A small audio captioner, trained from scratch: 2800 steps.
Rows from block 2 of the audio encoder of a small audio captioner, named by matrix and row number. Rows with one number belong to one channel. Each number is 500 + 50 x the weight over its row's rms, rounded and kept within 0 to 999. All counts start at 0. Numbers have three digits each.
Before each channel's rows are labels from the 100 clips, of 14976, where the channel reaches its highest value: "strongest on" is what is common among them. Only what is clearly more common there than usual is listed. The data: single notes of musical instruments (NSynth).
# convs1: first pointwise conv (encoder.blocks.2.convs.1.weight, 192x192x1), inputs 0-95
# convs3: second pointwise conv (encoder.blocks.2.convs.3.weight, 192x192x1, transposed), outputs 0-95

strongest on: pitch class A; octave 1; note: A1; octave 0
convs1.184:520535538498504440514472405490491512526503593531626463495511510559433615463372525464501505503475518409550494485514451618431471523478530511467460460474521503491434586498519543521532619497514524535540534431399499538537448526520438463508381540489496515514435507540496561376535466482513580477
convs3.184:432567520441427553538591484550419467547475564484595542567538595495560491509438564486529425548581568622465413482451501445543476542554562487464515500576487519590520561481520508479441432572531467502452484479442461563457558444517524556572489494588540538519464494569618538532537441555468549497

strongest on: pitch class A; octave 0; note: A0
convs1.58:441510533525457500488541486562440588466457569521441535582525536495491401538484464546455593446484521423524487588490522504606463467449580547424502539584498450462566494496442568472527547509563506444527437510495547431514489525490376509511437500506568518476511493455472510497401417558605425450
convs3.58:449547483531569536558560532568568543481572492514533581516480539531561598549554594523498498510512545567497575532553563512442573493537460510548635562487557501492459545554567509640459490552446506561484605569588546554474452486544526503468511551538454553445563528536507586462589405456497523583

strongest on: octave 7; pitch class C#; pitch class: G; note: G7
convs1.0:554478519442462427534567481466512504443545615421437476558437549494600540520473451461488495467468528466440515534492470439412481542445473575457534608534486474439461446547462469453507461533448487529542492427381543507419542534603522532519405424571507574565480519435493426449501517463476398594
convs3.0:489487458480512518535494456517560548618594416559505471527464508543579470540529472423448554502578519590499487502496527560520515486479501469558429489476447578490488411524605576536466605495434474500386476560429452526531599625523572512551507432493614454489524476540456529451471428506453489459

strongest on: octave 3; pitch class C; pitch class A#; note: C3
convs1.45:502512474536421491438505505459461534522483471548486512524415538531562484449550538434519543502470524523441495538511481499455452476589414452491473534527416502552620515509550452488544537554510490449508461556640444590513525445442455510543488462431533413456492458380488481544574481541572506530
convs3.45:541440473566587436459481523434505523480512550571467531507541527451539503555591522504515574525505478570563650469476526545576386572493517492496484519541570469508533403403458511483504493523485507477470573468457470453565632563524543444478477507470556503392588430458484434412539457495538409510

strongest on: octave 4
convs1.168:573546413582585457466566437442481488534502513511562511458513365562570556469514524558468499542509566494630490505544544407503483541535592527552503403435474512463408499469428449538431446502471552463483484497462523576520472504453474572521541549490527538496495479534557469527501582444477630475
convs3.168:477483544490438515546467474470455525502523608525542580418604509529458395506625579424412576396441501537416486520462563500479589455537481525536544481575550475509494364531464428430504474500454467411479574541517603532573428450541527553572556460441567449491525468533494562492579448592488536500

strongest on: octave 3; pitch class E; note: E3; brass
convs1.135:480549493602579407526481399519518528435593561380537499442441410480475453561578558493576466486478460471445528505517559530505542481542479515572476421542464446458450504578445545511486508522449508423496461513471490575498410532430422513532457446513460551473527495482554537460455518451394556535
convs3.135:474401456524470437532410559502527510455538501490488423542493451530467457518478516535500436403451566484414500486527471459471478383470502476543543440546501440487427511539563517532577542528496490520550485483517502543443487507355464502463525495454410506544467485512501467560443492479492569545

strongest on: octave 1; pitch class D#; note: D#1; pitch class: C
convs1.16:436494503519496483473507426431474544474547447480528574519541460499504466528507399488561474493398477438522623502540515456436536496596495509453470592445597484532485492485484619536589504486451527500460502455466478489489593522557525536585511493454465535430398555488471461502463457437474444464
convs3.16:515511461521549557517518453488562516467490364501522559487487553535498495562550419633417559416480579571491414449552541486475574546428485495561550534467520431491515484557554477464483551461489514590550545567524490593525416427574540459529459480532476495560499492420412526455440458532502533543

strongest on: octave 1; octave 7
convs1.103:504535477466467601510406528548467535452500492496412429596514492491567474541450432547535512445419476505495501449460408446526537466525488545503420517526585484537544548507452531644537540538524504498505566547536443521443464490518477527534495580449530488472562471425524473475537524485485486483
convs3.103:535454448415456526462538474442511452505498483483501489489389432452459442453458546525448497476523488514481520443449493463496499526477481476549488572422477381493423494472499420514533570489528446472446495406381546591480522496489466457443441433584480542485517495419425431404528505570474383517

strongest on: octave 4; pitch class E; note: E4
convs1.80:483460411502560445532516501459456492440398466466468554518498522550535471515546462620549466494484525566503461486463499441559549559435502501473476359540403575452530418544508456523476460601587458525494510566528565523530429423470462502510485470533479495540455460517537480534503432577495523459
convs3.80:498559516475462497560449533475543581527478505543533579366543474589537561541627533504467500451502516545551537505404516556471601546598423516505530491589539568446562388417509416488496470520457537434495492464493618494603614535484524523631490488492539460531523524465462585516501562528446553547

strongest on: pitch class A; octave 0; note: A0; pitch class: F#
convs1.42:506550605484507466578454540498511477463523503559534414487531452453408446480543450451476526516513453495488476539617522454483487478499513543481524557533504472420537410495471637488448529559548522493512583462441559607563489489527492475559411475488523479547518539490490583595447469407513544546
convs3.42:534397490481406383516524505422472496554638573490532499519503536487521512383409511520496535483550424509412469623534578559545483419546551546505489535540489489478503451492512513533487476482570440481421490452493538465420486492501431490471547607518413584493496501484464460598534487504483528480

strongest on: pitch class A; octave 0; note: A0
convs1.126:529412556437560423475524576501560529516451416449464506521469537541548403444490450447524586510591483518469513560474501565561542548561485450592552497581478603544586508614481529505502435514499479445515464448432530588537507586443416528495555517520531469520481467522459546411477447447414531455
convs3.126:487512562550586444573542474499539574518403456488442467448476445434519464497507559569489561597424486452542523504534534493489476509453494533484523474468494461501530630459428435572465539506560544544457525525540493476542533578558552536591483462477560504478574508458516624416520447509465527477

strongest on: octave 4
convs1.145:368514558444480459546553415523441504529559496565566446517463447528500538553578509597463575422567502517487475500433554473510566529530540485552459429530472510401490397441494509561495540431459462501420409504409387491435537554496424533662503497504505512567476520506533508512540574537656511485
convs3.145:495549398537463436529481398430504594423475437495437500558534481399449476432512523539434420537464530527421513523475520507488480525419458439548363442520537492526394494534507480476503491446515504500402447423407517458483537495536429444544473518533536491484448438468529532497454465600444457411