config = dict(
    model='audio captioner',
    train_examples=184686,
    gain_aug_db=10,
    encoder_depths=[2, 3, 3],
    decoder_layers=8,
    decoder_parallel_block=False,
    decoder_cross_attention_every=1,
    init='torch_default',
    residual_init='scaled_by_depth',
    optimizer='adamw',
    grad_clip=3.0,
    epochs=1.0,
)
Rows from block 3 of the audio encoder of a small audio captioner, named by matrix and row number. Rows with one number belong to one channel. Each number is 50 + 12 x the weight over its row's rms, rounded and kept within 0 to 99. All counts start at 0. After the name is the row's rms in percent of the matrix's.
After each channel's rows are labels from the 100 clips, of 14976, where the channel reaches its highest value: "loudest band" is the band of the loudest frequency at the time of the peak; "strongest on" is what is common among them. Only what is clearly more common there than usual is listed. The data: single notes of musical instruments (NSynth).
# convs1: first pointwise conv (encoder.blocks.3.convs.1.weight, 192x192x1), inputs 0-63
# convs3: second pointwise conv (encoder.blocks.3.convs.3.weight, 192x192x1, transposed), outputs 0-63

convs1.152 098:41 47 43 62 26 64 41 69 37 73 40 31 56 34 57 50 34 42 27 49 54 40 41 39 33 54 48 67 61 57 63 56 58 38 52 55 40 57 54 61 65 70 60 37 68 46 64 44 43 30 69 47 37 40 32 59 45 44 65 40 10 49 53 57
convs3.152 100:65 69 57 78 50 65 58 67 65 60 65 55 58 44 43 63 28 62 61 42 68 48 55 43 50 47 56 66 54 45 58 45 37 55 65 53 70 58 61 60 56 33 49 66 51 54 61 50 62 58 55 44 65 40 86 73 42 55 51 59 66 49 47 46
loudest band: 250 to 500 Hz
strongest on: brass; octave 2; octave 1

convs1.45 100:56 58 53 45 49 49 51 39 61 53 53 63 48 50 48 41 50 35 65 49 50 41 57 59 49 50 49 70 36 19 53 53 34 56 45 49 61 58 51 68 56 61 52 56 86 70 37 68 43 26 51 68 37 35 57 41 43 46 46 41 60 38 39 54
convs3.45 094:58 64 72 73 42 60 37 48 46 64 34 53 34 58 51 39 47 51 50 47 27 64 25 32 51 58 29 67 60 41 52 57 46 62 30 46 47 24 62 60 50 59 41 62 62 56 44 38 41 32 47 68 44 45 55 42 65 59 53 43 42 56 53 33
loudest band: 250 to 500 Hz
strongest on: pitch class D; note: D4

convs1.7 101:43 27 41 44 43 51 53 32 66 34 64 42 28 61 63 45 53 49 45 66 44 41 46 30 36 65 51 49 51 61 56 44 50 43 41 54 40 58 62 48 53 41 40 53 58 60 27 37 40 51 51 58 62 57 38 57 42 68 30 59 49 59 49 29
convs3.7 099:39 52 47 61 41 30 73 45 33 65 37 47 67 57 56 44 49 61 50 48 70 60 63 35 58 58 59 33 59 47 46 56 51 48 50 45 66 49 57 67 73 61 30 45 33 60 44 73 54 66 58 33 51 52 20 57 62 41 44 38 42 39 59 30
loudest band: 2000 to 4000 Hz
strongest on: octave 1; pitch class A

convs1.39 101:59 55 63 43 45 53 55 54 49 64 46 57 39 35 29 88 46 56 50 49 40 34 45 51 51 44 36 24 53 51 45 34 47 42 42 43 55 40 63 67 36 67 43 46 64 42 41 53 42 61 55 55 70 47 46 45 34 34 56 33 74 65 35 45
convs3.39 095:62 66 42 53 43 32 65 59 53 63 52 32 47 40 35 65 31 50 51 49 45 27 58 28 44 39 62 55 57 22 60 41 46 57 48 35 40 45 39 30 51 38 57 35 42 31 40 62 56 54 63 45 41 24 44 34 42 43 45 51 53 47 59 47
loudest band: 2000 to 4000 Hz
strongest on: octave 7; pitch class A#; note: A#7

convs1.138 102:40 30 49 68 50 34 48 51 53 62 38 52 50 42 59 66 36 49 56 33 47 33 41 55 61 40 68 60 25 59 33 69 49 34 44 55 67 56 60 47 42 44 38 40 59 59 57 44 34 44 32 38 29 69 46 49 53 41 49 49 50 30 25 38
convs3.138 096:39 50 61 26 67 62 48 35 41 35 39 53 42 53 53 30 54 36 38 54 66 49 39 46 52 34 61 55 67 58 28 60 60 53 52 45 46 23 58 41 57 32 34 42 41 60 47 34 48 67 41 45 62 35 51 52 42 35 52 35 56 44 42 50
loudest band: 1000 to 2000 Hz; 2000 to 4000 Hz
strongest on: octave 6; pitch class F#; note: F#6

convs1.61 093:60 59 56 53 35 33 58 72 48 48 43 59 59 58 34 58 47 41 53 46 53 35 41 51 50 41 45 56 61 44 53 44 52 35 45 71 65 58 64 39 44 68 60 69 69 50 44 49 55 40 60 50 31 37 30 37 58 44 37 50 64 41 25 47
convs3.61 088:48 43 57 36 65 58 47 50 26 40 58 48 39 72 33 32 53 48 68 71 54 29 55 48 32 48 32 60 33 49 45 43 44 45 62 62 40 67 26 42 55 71 47 53 67 44 37 48 47 56 61 62 39 61 39 50 37 26 59 49 46 44 41 49
loudest band: 250 to 500 Hz
strongest on: octave 4; pitch class E; note: E4

convs1.128 101:44 58 43 33 54 46 48 51 46 65 66 24 44 42 43 57 47 41 39 45 60 58 47 44 46 36 51 40 58 53 32 62 59 63 63 54 57 66 43 59 69 51 42 51 62 64 44 38 66 46 55 35 34 43 50 60 49 60 68 76 47 62 57 38
convs3.128 096:47 46 46 44 38 37 59 32 60 51 65 53 30 65 39 50 55 66 60 67 33 46 36 56 41 59 53 44 52 65 52 44 50 37 63 64 47 41 52 61 57 79 61 29 32 59 50 35 59 61 75 62 55 53 52 53 52 36 63 42 50 53 52 49
loudest band: 1000 to 2000 Hz
strongest on: pitch class G; octave 6; note: G6

convs1.104 098:22 67 37 31 48 57 51 49 49 22 54 66 48 32 37 62 61 53 39 50 54 40 50 49 47 59 60 49 50 53 46 50 47 74 57 40 47 56 31 60 42 43 63 46 33 48 62 38 50 50 57 45 77 49 31 55 48 53 73 49 55 38 59 54
convs3.104 111:63 58 49 59 44 39 47 57 62 45 68 59 54 32 46 23 46 76 43 49 58 39 54 52 41 73 67 47 44 65 46 41 44 54 50 57 47 44 35 49 41 68 45 40 15 29 45 55 64 30 60 55 53 35 35 51 34 45 64 35 41 60 57 42
loudest band: 2000 to 4000 Hz
strongest on: octave 7

convs1.146 103:37 42 27 45 56 43 49 58 41 48 39 56 59 66 33 53 23 57 32 61 55 52 41 53 67 46 51 62 48 64 39 56 54 35 90 53 68 67 49 46 60 56 29 68 47 38 37 45 57 65 42 43 67 47 61 66 42 51 66 29 66 48 67 67
convs3.146 106:31 49 43 65 65 59 63 37 49 41 56 43 44 67 48 58 45 59 39 37 68 47 50 41 73 58 43 53 42 46 45 35 74 45 49 57 62 42 60 55 70 58 53 38 49 67 36 75 29 53 53 51 58 58 48 27 41 51 41 56 57 32 35 45
loudest band: 4000 to 8000 Hz; 2000 to 4000 Hz
strongest on: octave 7; pitch class B; note: B7

convs1.35 101:68 40 57 76 42 49 54 53 52 59 56 57 60 52 56 46 67 21 56 52 54 55 54 46 56 44 47 51 40 34 49 51 62 58 60 63 51 43 40 52 54 69 46 35 50 41 53 76 56 40 35 48 58 41 43 57 29 45 46 61 55 37 66 74
convs3.35 093:54 64 55 53 58 47 58 33 53 34 63 39 42 53 40 53 63 53 28 44 54 43 30 43 53 47 53 38 69 48 61 46 47 51 51 54 56 65 68 46 38 63 66 64 35 77 47 56 51 53 64 40 39 64 62 56 75 45 50 43 41 45 53 36
loudest band: 1000 to 2000 Hz
strongest on: octave 6

convs1.130 103:20 52 52 48 61 51 50 58 36 49 54 63 49 35 46 51 56 42 54 48 32 59 62 64 50 32 69 39 55 74 31 47 55 38 40 40 54 43 61 60 77 67 55 55 50 35 50 43 43 46 55 53 58 65 47 53 58 68 43 49 60 51 55 48
convs3.130 104:48 40 65 48 48 55 51 73 60 64 66 51 64 46 36 90 36 82 52 59 35 61 56 52 61 60 57 55 47 63 28 58 54 33 56 44 40 45 34 48 61 65 50 58 56 41 52 58 70 53 69 51 60 64 44 56 65 49 47 36 60 44 53 44
loudest band: 2000 to 4000 Hz
strongest on: octave 7; pitch class G#; note: G#7

convs1.151 097:57 42 72 44 31 49 61 46 49 47 46 39 39 64 46 33 48 71 66 58 42 60 65 41 61 48 39 33 72 52 33 48 30 67 31 62 48 54 56 40 32 46 54 35 32 63 58 46 58 43 56 46 47 63 50 60 46 57 35 55 62 54 39 55
convs3.151 096:46 55 28 47 37 65 56 29 65 43 23 76 40 67 42 61 37 59 68 36 55 59 48 61 54 55 53 60 32 30 40 54 48 42 43 52 61 48 37 46 39 44 65 78 50 53 50 38 51 45 35 60 50 61 45 46 55 51 66 66 57 63 41 78
loudest band: 2000 to 4000 Hz
strongest on: pitch class B

convs1.135 097:49 59 57 56 22 40 50 58 53 41 60 34 69 47 43 46 28 66 42 44 53 43 43 36 66 74 40 39 23 38 59 39 62 75 62 59 53 58 55 30 50 34 40 51 34 43 54 52 38 58 67 35 52 51 54 77 54 59 57 40 58 41 48 60
convs3.135 092:51 47 50 53 40 47 45 66 54 44 52 56 54 56 62 45 59 72 25 45 70 56 46 55 62 71 45 59 47 57 35 34 31 44 60 51 52 35 65 47 32 65 55 68 53 44 51 62 55 56 60 55 42 60 34 25 41 48 37 45 63 37 60 35
loudest band: 4000 to 8000 Hz
strongest on: pitch class B; octave 7; note: B7

convs1.120 101:69 57 42 32 62 57 55 50 57 24 64 23 40 44 45 53 42 56 62 55 58 50 44 76 47 42 61 78 50 65 52 49 36 30 44 36 55 71 55 46 64 35 26 34 52 39 50 47 53 40 50 56 52 52 30 42 47 59 46 63 51 33 49 55
convs3.120 095:37 62 67 42 47 76 58 43 45 41 44 55 32 31 38 69 43 44 39 54 40 44 80 45 46 46 42 71 32 43 38 51 51 51 63 36 65 55 72 60 39 63 65 54 43 44 51 49 47 82 76 43 61 50 37 74 48 32 70 63 53 54 44 53
loudest band: 500 to 1000 Hz
strongest on: octave 5; pitch class G; pitch class C; note: C4

convs1.114 102:53 33 55 46 44 61 58 61 57 62 57 65 56 48 79 39 55 35 56 52 40 42 57 55 70 71 49 38 48 57 43 61 48 48 53 41 56 55 52 40 43 59 70 58 71 35 38 50 76 50 42 59 71 46 40 53 37 48 56 28 50 50 44 67
convs3.114 102:59 39 43 55 40 65 60 33 57 50 42 40 59 35 40 49 29 58 43 42 53 43 61 37 47 40 63 28 43 57 58 43 45 53 34 65 77 42 66 55 46 62 54 53 51 50 50 53 33 47 59 45 47 60 61 60 55 55 42 32 64 38 32 35
loudest band: 2000 to 4000 Hz
strongest on: pitch class C#; pitch class: B; octave 0; note: B0

convs1.113 102:57 57 52 70 65 59 61 42 58 41 36 13 49 30 64 49 57 43 43 55 32 47 51 47 50 41 32 76 67 54 34 50 37 48 66 47 53 74 49 43 46 50 46 28 47 57 83 53 49 67 40 50 38 49 49 45 53 62 63 78 61 52 40 55
convs3.113 096:41 48 45 48 41 66 46 48 44 48 45 34 60 43 68 67 47 38 69 66 81 52 54 44 65 45 50 73 33 37 31 65 30 67 44 34 38 51 54 27 60 62 60 63 68 54 54 58 52 51 43 57 45 43 59 46 36 55 42 58 36 71 45 46
loudest band: 1000 to 2000 Hz
strongest on: pitch class G; note: G5

convs1.98 101:47 45 44 49 48 70 65 43 45 25 74 67 23 63 46 41 54 44 77 60 62 42 45 39 58 58 60 49 69 53 31 53 42 51 53 75 50 45 60 43 63 57 47 53 36 62 58 52 60 54 55 55 56 46 58 67 43 55 35 69 56 65 41 53
convs3.98 093:46 45 39 23 52 74 46 56 43 66 62 49 59 54 41 24 52 54 43 58 66 47 45 43 33 51 31 52 54 58 62 72 47 63 66 63 39 65 41 46 41 45 40 36 29 31 59 48 49 44 63 27 44 34 59 55 54 57 44 50 80 30 51 52
loudest band: 4000 to 8000 Hz
strongest on: octave 7; pitch class B; note: B7

convs1.0 101:39 44 48 53 54 46 73 56 45 44 64 43 38 62 76 32 56 41 31 41 56 62 51 57 65 62 45 24 59 81 51 37 62 56 75 53 46 35 53 77 63 32 64 53 50 53 11 38 36 54 55 50 51 46 59 33 44 40 46 49 63 51 50 62
convs3.0 111:72 44 50 55 45 42 53 44 44 60 42 66 47 52 43 31 56 35 58 40 49 68 55 56 60 47 52 44 62 61 49 68 52 56 52 37 49 44 33 64 57 71 43 49 45 48 49 69 40 44 62 67 56 62 34 47 51 38 47 23 46 53 38 52
loudest band: 250 to 500 Hz
strongest on: pitch class D#; octave 4; note: D#4

convs1.80 103:32 57 68 50 62 59 34 42 26 52 62 46 47 36 50 43 51 48 60 59 37 62 40 36 49 43 53 61 54 52 30 55 57 80 45 66 47 36 67 34 61 33 55 48 37 40 39 51 46 46 43 46 41 48 39 53 56 83 42 35 70 33 40 53
convs3.80 096:52 61 49 45 56 74 50 60 56 79 66 53 53 58 47 30 52 46 56 47 50 68 31 58 47 54 55 70 41 60 55 64 52 55 64 59 55 44 53 64 51 54 41 49 27 47 58 55 47 43 51 43 35 65 61 61 50 41 45 38 24 34 43 45
loudest band: 4000 to 8000 Hz
strongest on: octave 7; pitch class B; note: B7

convs1.58 098:52 31 46 51 37 41 67 43 50 43 44 35 30 46 47 38 58 52 30 54 58 43 45 50 54 33 47 73 61 41 52 33 54 32 48 44 47 36 56 43 60 74 48 40 43 51 65 39 56 55 53 53 51 45 22 35 62 43 49 42 50 42 47 48
convs3.58 096:29 33 46 41 39 48 50 52 34 39 43 51 57 38 54 34 47 45 55 55 55 45 45 30 58 47 66 62 33 48 53 44 48 51 57 49 22 47 49 29 42 60 37 32 30 39 37 69 31 58 43 33 65 57 47 37 65 48 69 63 61 44 40 16
loudest band: 500 to 1000 Hz
strongest on: octave 5; pitch class A; pitch class C#

convs1.34 102:42 35 66 44 57 41 57 36 57 35 52 42 42 66 58 46 37 33 25 47 60 49 66 59 53 52 81 50 52 47 58 50 48 47 41 68 08 29 50 58 44 51 53 60 47 48 52 61 42 08 39 43 36 69 17 47 40 37 54 61 54 25 42 75
convs3.34 112:61 45 68 53 75 49 57 42 61 59 61 80 48 71 43 42 49 60 45 43 45 67 53 66 60 52 53 54 60 62 39 75 60 52 52 52 43 58 63 67 36 72 53 59 52 62 67 63 38 56 55 46 47 52 42 66 59 59 50 47 40 44 39 72
loudest band: 250 to 500 Hz
strongest on: octave 4; pitch class D#; note: D#4

convs1.122 097:57 46 50 39 53 44 27 39 50 39 34 33 36 41 51 61 44 54 52 64 62 42 60 34 40 67 37 46 48 45 60 54 42 31 28 38 67 56 63 57 57 47 42 55 51 38 51 41 27 41 48 42 61 57 55 57 23 53 32 48 60 19 50 30
convs3.122 090:51 54 58 54 52 63 31 53 48 44 57 77 57 62 42 52 34 54 53 48 31 46 61 41 35 37 46 54 53 41 53 53 62 40 60 39 54 73 37 50 67 57 42 51 56 49 53 78 62 60 57 57 38 42 68 65 57 37 50 59 44 41 38 45
loudest band: 500 to 1000 Hz; 2000 to 4000 Hz
strongest on: pitch class D; note: D5; octave 7; pitch class G#

convs1.106 099:36 50 57 32 47 47 59 39 61 69 58 46 60 37 42 61 54 57 53 67 61 47 53 68 79 52 69 45 58 39 37 50 34 48 72 26 67 60 47 62 40 50 47 60 51 46 49 39 44 52 48 45 40 53 61 51 49 50 57 35 43 61 62 75
convs3.106 102:34 53 50 51 70 63 36 40 54 46 38 49 36 63 69 50 63 45 31 54 31 65 26 54 34 42 43 65 63 47 41 60 59 45 68 35 34 59 35 47 43 37 50 45 66 45 43 36 38 47 48 48 51 46 34 38 61 47 43 56 34 38 46 66
loudest band: 2000 to 4000 Hz; 4000 to 8000 Hz
strongest on: octave 7; pitch class B; pitch class: G#; note: B7

convs1.86 100:40 54 47 45 44 55 53 61 51 47 47 57 41 53 51 62 45 48 50 53 56 64 57 55 28 57 59 60 29 45 40 39 43 21 50 47 53 57 67 38 43 47 56 41 48 48 62 48 30 39 39 52 38 71 58 48 64 49 46 55 44 33 33 54
convs3.86 109:49 54 50 58 61 52 68 40 65 29 36 57 45 37 36 70 13 50 51 30 40 57 51 49 70 63 55 41 59 57 72 48 55 31 67 53 59 50 38 54 72 63 57 45 67 42 51 57 59 37 60 51 47 51 61 47 62 48 61 69 64 58 69 67
loudest band: 2000 to 4000 Hz
strongest on: octave 7; octave 1; pitch class G#

convs1.83 102:54 42 51 32 48 59 50 50 48 61 47 32 48 49 58 64 37 63 48 39 58 52 35 45 57 75 49 46 34 29 40 46 65 37 40 35 61 26 67 61 59 58 33 47 60 46 53 44 56 72 51 58 48 39 31 51 41 58 41 63 82 56 39 65
convs3.83 106:67 29 59 71 74 66 59 52 46 60 56 56 59 49 53 58 58 40 57 47 72 52 59 60 68 53 68 54 41 64 61 40 74 46 31 58 49 42 54 42 62 47 52 40 60 70 52 31 45 53 49 37 40 49 59 37 69 61 41 37 43 48 27 47
loudest band: 2000 to 4000 Hz
strongest on: octave 7; octave 1; pitch class E; note: E7

convs1.69 098:60 64 59 70 45 42 53 65 52 45 24 33 42 60 32 28 54 36 67 34 47 67 68 42 71 56 29 63 56 71 50 50 48 40 21 44 43 61 42 55 56 50 36 67 56 52 74 39 26 66 65 46 43 72 41 46 29 59 49 53 58 36 60 50
convs3.69 105:45 36 29 33 24 21 47 37 43 66 47 36 47 43 57 37 70 67 50 58 47 37 42 39 48 49 38 59 68 50 61 48 36 78 53 58 51 58 41 61 46 49 38 63 55 47 72 64 67 57 60 49 45 35 43 29 58 36 40 43 41 55 36 42
loudest band: 2000 to 4000 Hz
strongest on: octave 7; pitch class C

convs1.184 100:42 60 27 37 43 39 68 62 55 42 47 33 27 60 70 50 49 71 37 50 47 52 56 31 56 38 36 37 33 45 51 57 67 65 64 47 48 81 51 51 55 60 34 50 42 58 51 57 58 45 44 51 33 52 31 51 50 47 43 36 48 42 49 69
convs3.184 092:55 48 33 37 56 59 51 44 41 56 56 35 51 65 58 67 53 45 42 36 55 45 60 44 47 36 24 31 61 31 57 56 55 29 70 51 34 70 66 28 60 48 48 52 39 69 46 32 63 49 47 59 20 60 61 63 47 41 46 50 54 40 47 39
loudest band: 500 to 1000 Hz
strongest on: octave 5

convs1.25 099:57 60 71 54 39 35 53 50 51 61 42 62 47 29 45 50 58 41 81 71 56 53 61 59 53 16 55 50 59 49 31 49 46 47 63 56 39 48 53 47 45 43 65 36 56 52 28 43 26 60 39 69 43 55 75 33 66 54 47 51 39 63 48 52
convs3.25 108:47 31 52 54 60 51 60 63 68 50 55 51 54 67 36 58 74 37 45 56 64 47 59 36 48 35 69 53 35 40 44 58 62 44 62 35 46 51 34 51 51 55 63 39 61 39 48 53 45 46 42 33 24 45 50 40 39 45 27 46 60 85 60 35
loudest band: 250 to 500 Hz
strongest on: acoustic; brass; octave 3

convs1.175 100:62 60 57 69 43 62 60 34 46 43 58 61 28 53 27 41 54 36 41 48 62 61 56 55 50 43 40 33 58 74 46 39 50 43 38 65 53 51 48 48 75 40 56 40 57 44 28 37 52 47 87 44 72 56 27 66 52 38 37 60 49 43 54 48
convs3.175 100:31 41 54 40 39 51 57 52 39 45 19 32 61 45 72 52 42 37 39 38 56 52 35 44 46 40 49 34 68 65 66 72 41 47 35 50 53 47 58 47 62 44 48 62 38 50 43 64 51 26 47 72 65 65 46 32 58 55 47 50 44 42 51 60
loudest band: 2000 to 4000 Hz
strongest on: octave 7; pitch class F#; note: F#7; note: G#7

convs1.108 099:29 44 39 54 41 49 59 48 31 47 52 58 38 73 50 52 65 57 54 54 84 59 52 60 49 59 49 37 53 44 44 52 30 49 61 58 66 65 31 35 47 59 22 54 52 57 55 53 48 66 52 25 64 60 46 51 41 41 50 59 49 34 64 38
convs3.108 093:62 62 40 45 55 48 46 35 55 70 57 62 56 43 68 61 32 40 53 32 58 34 36 63 84 49 49 66 38 74 54 49 41 35 55 61 28 47 41 52 58 59 15 55 29 33 48 64 47 30 55 56 34 49 22 31 54 35 36 34 53 42 53 56
loudest band: 250 to 500 Hz
strongest on: octave 1; pitch class F#; brass

convs1.174 100:21 45 43 33 42 54 43 37 38 61 53 52 77 43 40 40 67 66 43 37 70 41 49 54 58 63 56 43 37 42 47 40 41 51 50 53 41 61 44 41 68 49 41 34 58 22 29 48 54 46 46 53 50 40 38 49 52 54 53 69 58 49 60 38
convs3.174 100:59 46 57 59 43 38 49 69 42 45 50 42 51 70 38 43 40 70 37 70 43 69 52 48 47 63 42 63 38 63 41 62 41 58 44 51 56 47 61 42 73 58 61 49 71 36 54 38 50 72 39 52 22 40 39 43 58 52 31 35 41 58 52 49
loudest band: 2000 to 4000 Hz
strongest on: octave 1; octave 7; pitch class A#

convs1.166 099:41 43 48 45 33 40 42 61 50 45 36 53 52 50 53 57 50 51 56 28 60 55 49 46 45 47 24 40 44 39 56 68 43 57 45 60 55 61 53 60 39 72 42 64 73 53 45 69 34 51 34 55 41 66 47 24 41 39 39 73 71 45 57 46
convs3.166 092:49 74 41 54 49 49 41 48 44 59 44 77 54 44 35 51 60 45 48 47 43 51 48 67 39 46 74 60 67 59 54 33 42 49 38 43 44 41 33 36 55 30 64 48 45 45 40 32 56 52 62 74 72 51 51 51 25 52 47 46 47 58 46 51
loudest band: 1000 to 2000 Hz
strongest on: octave 6; pitch class G#; note: F#6; note: G#6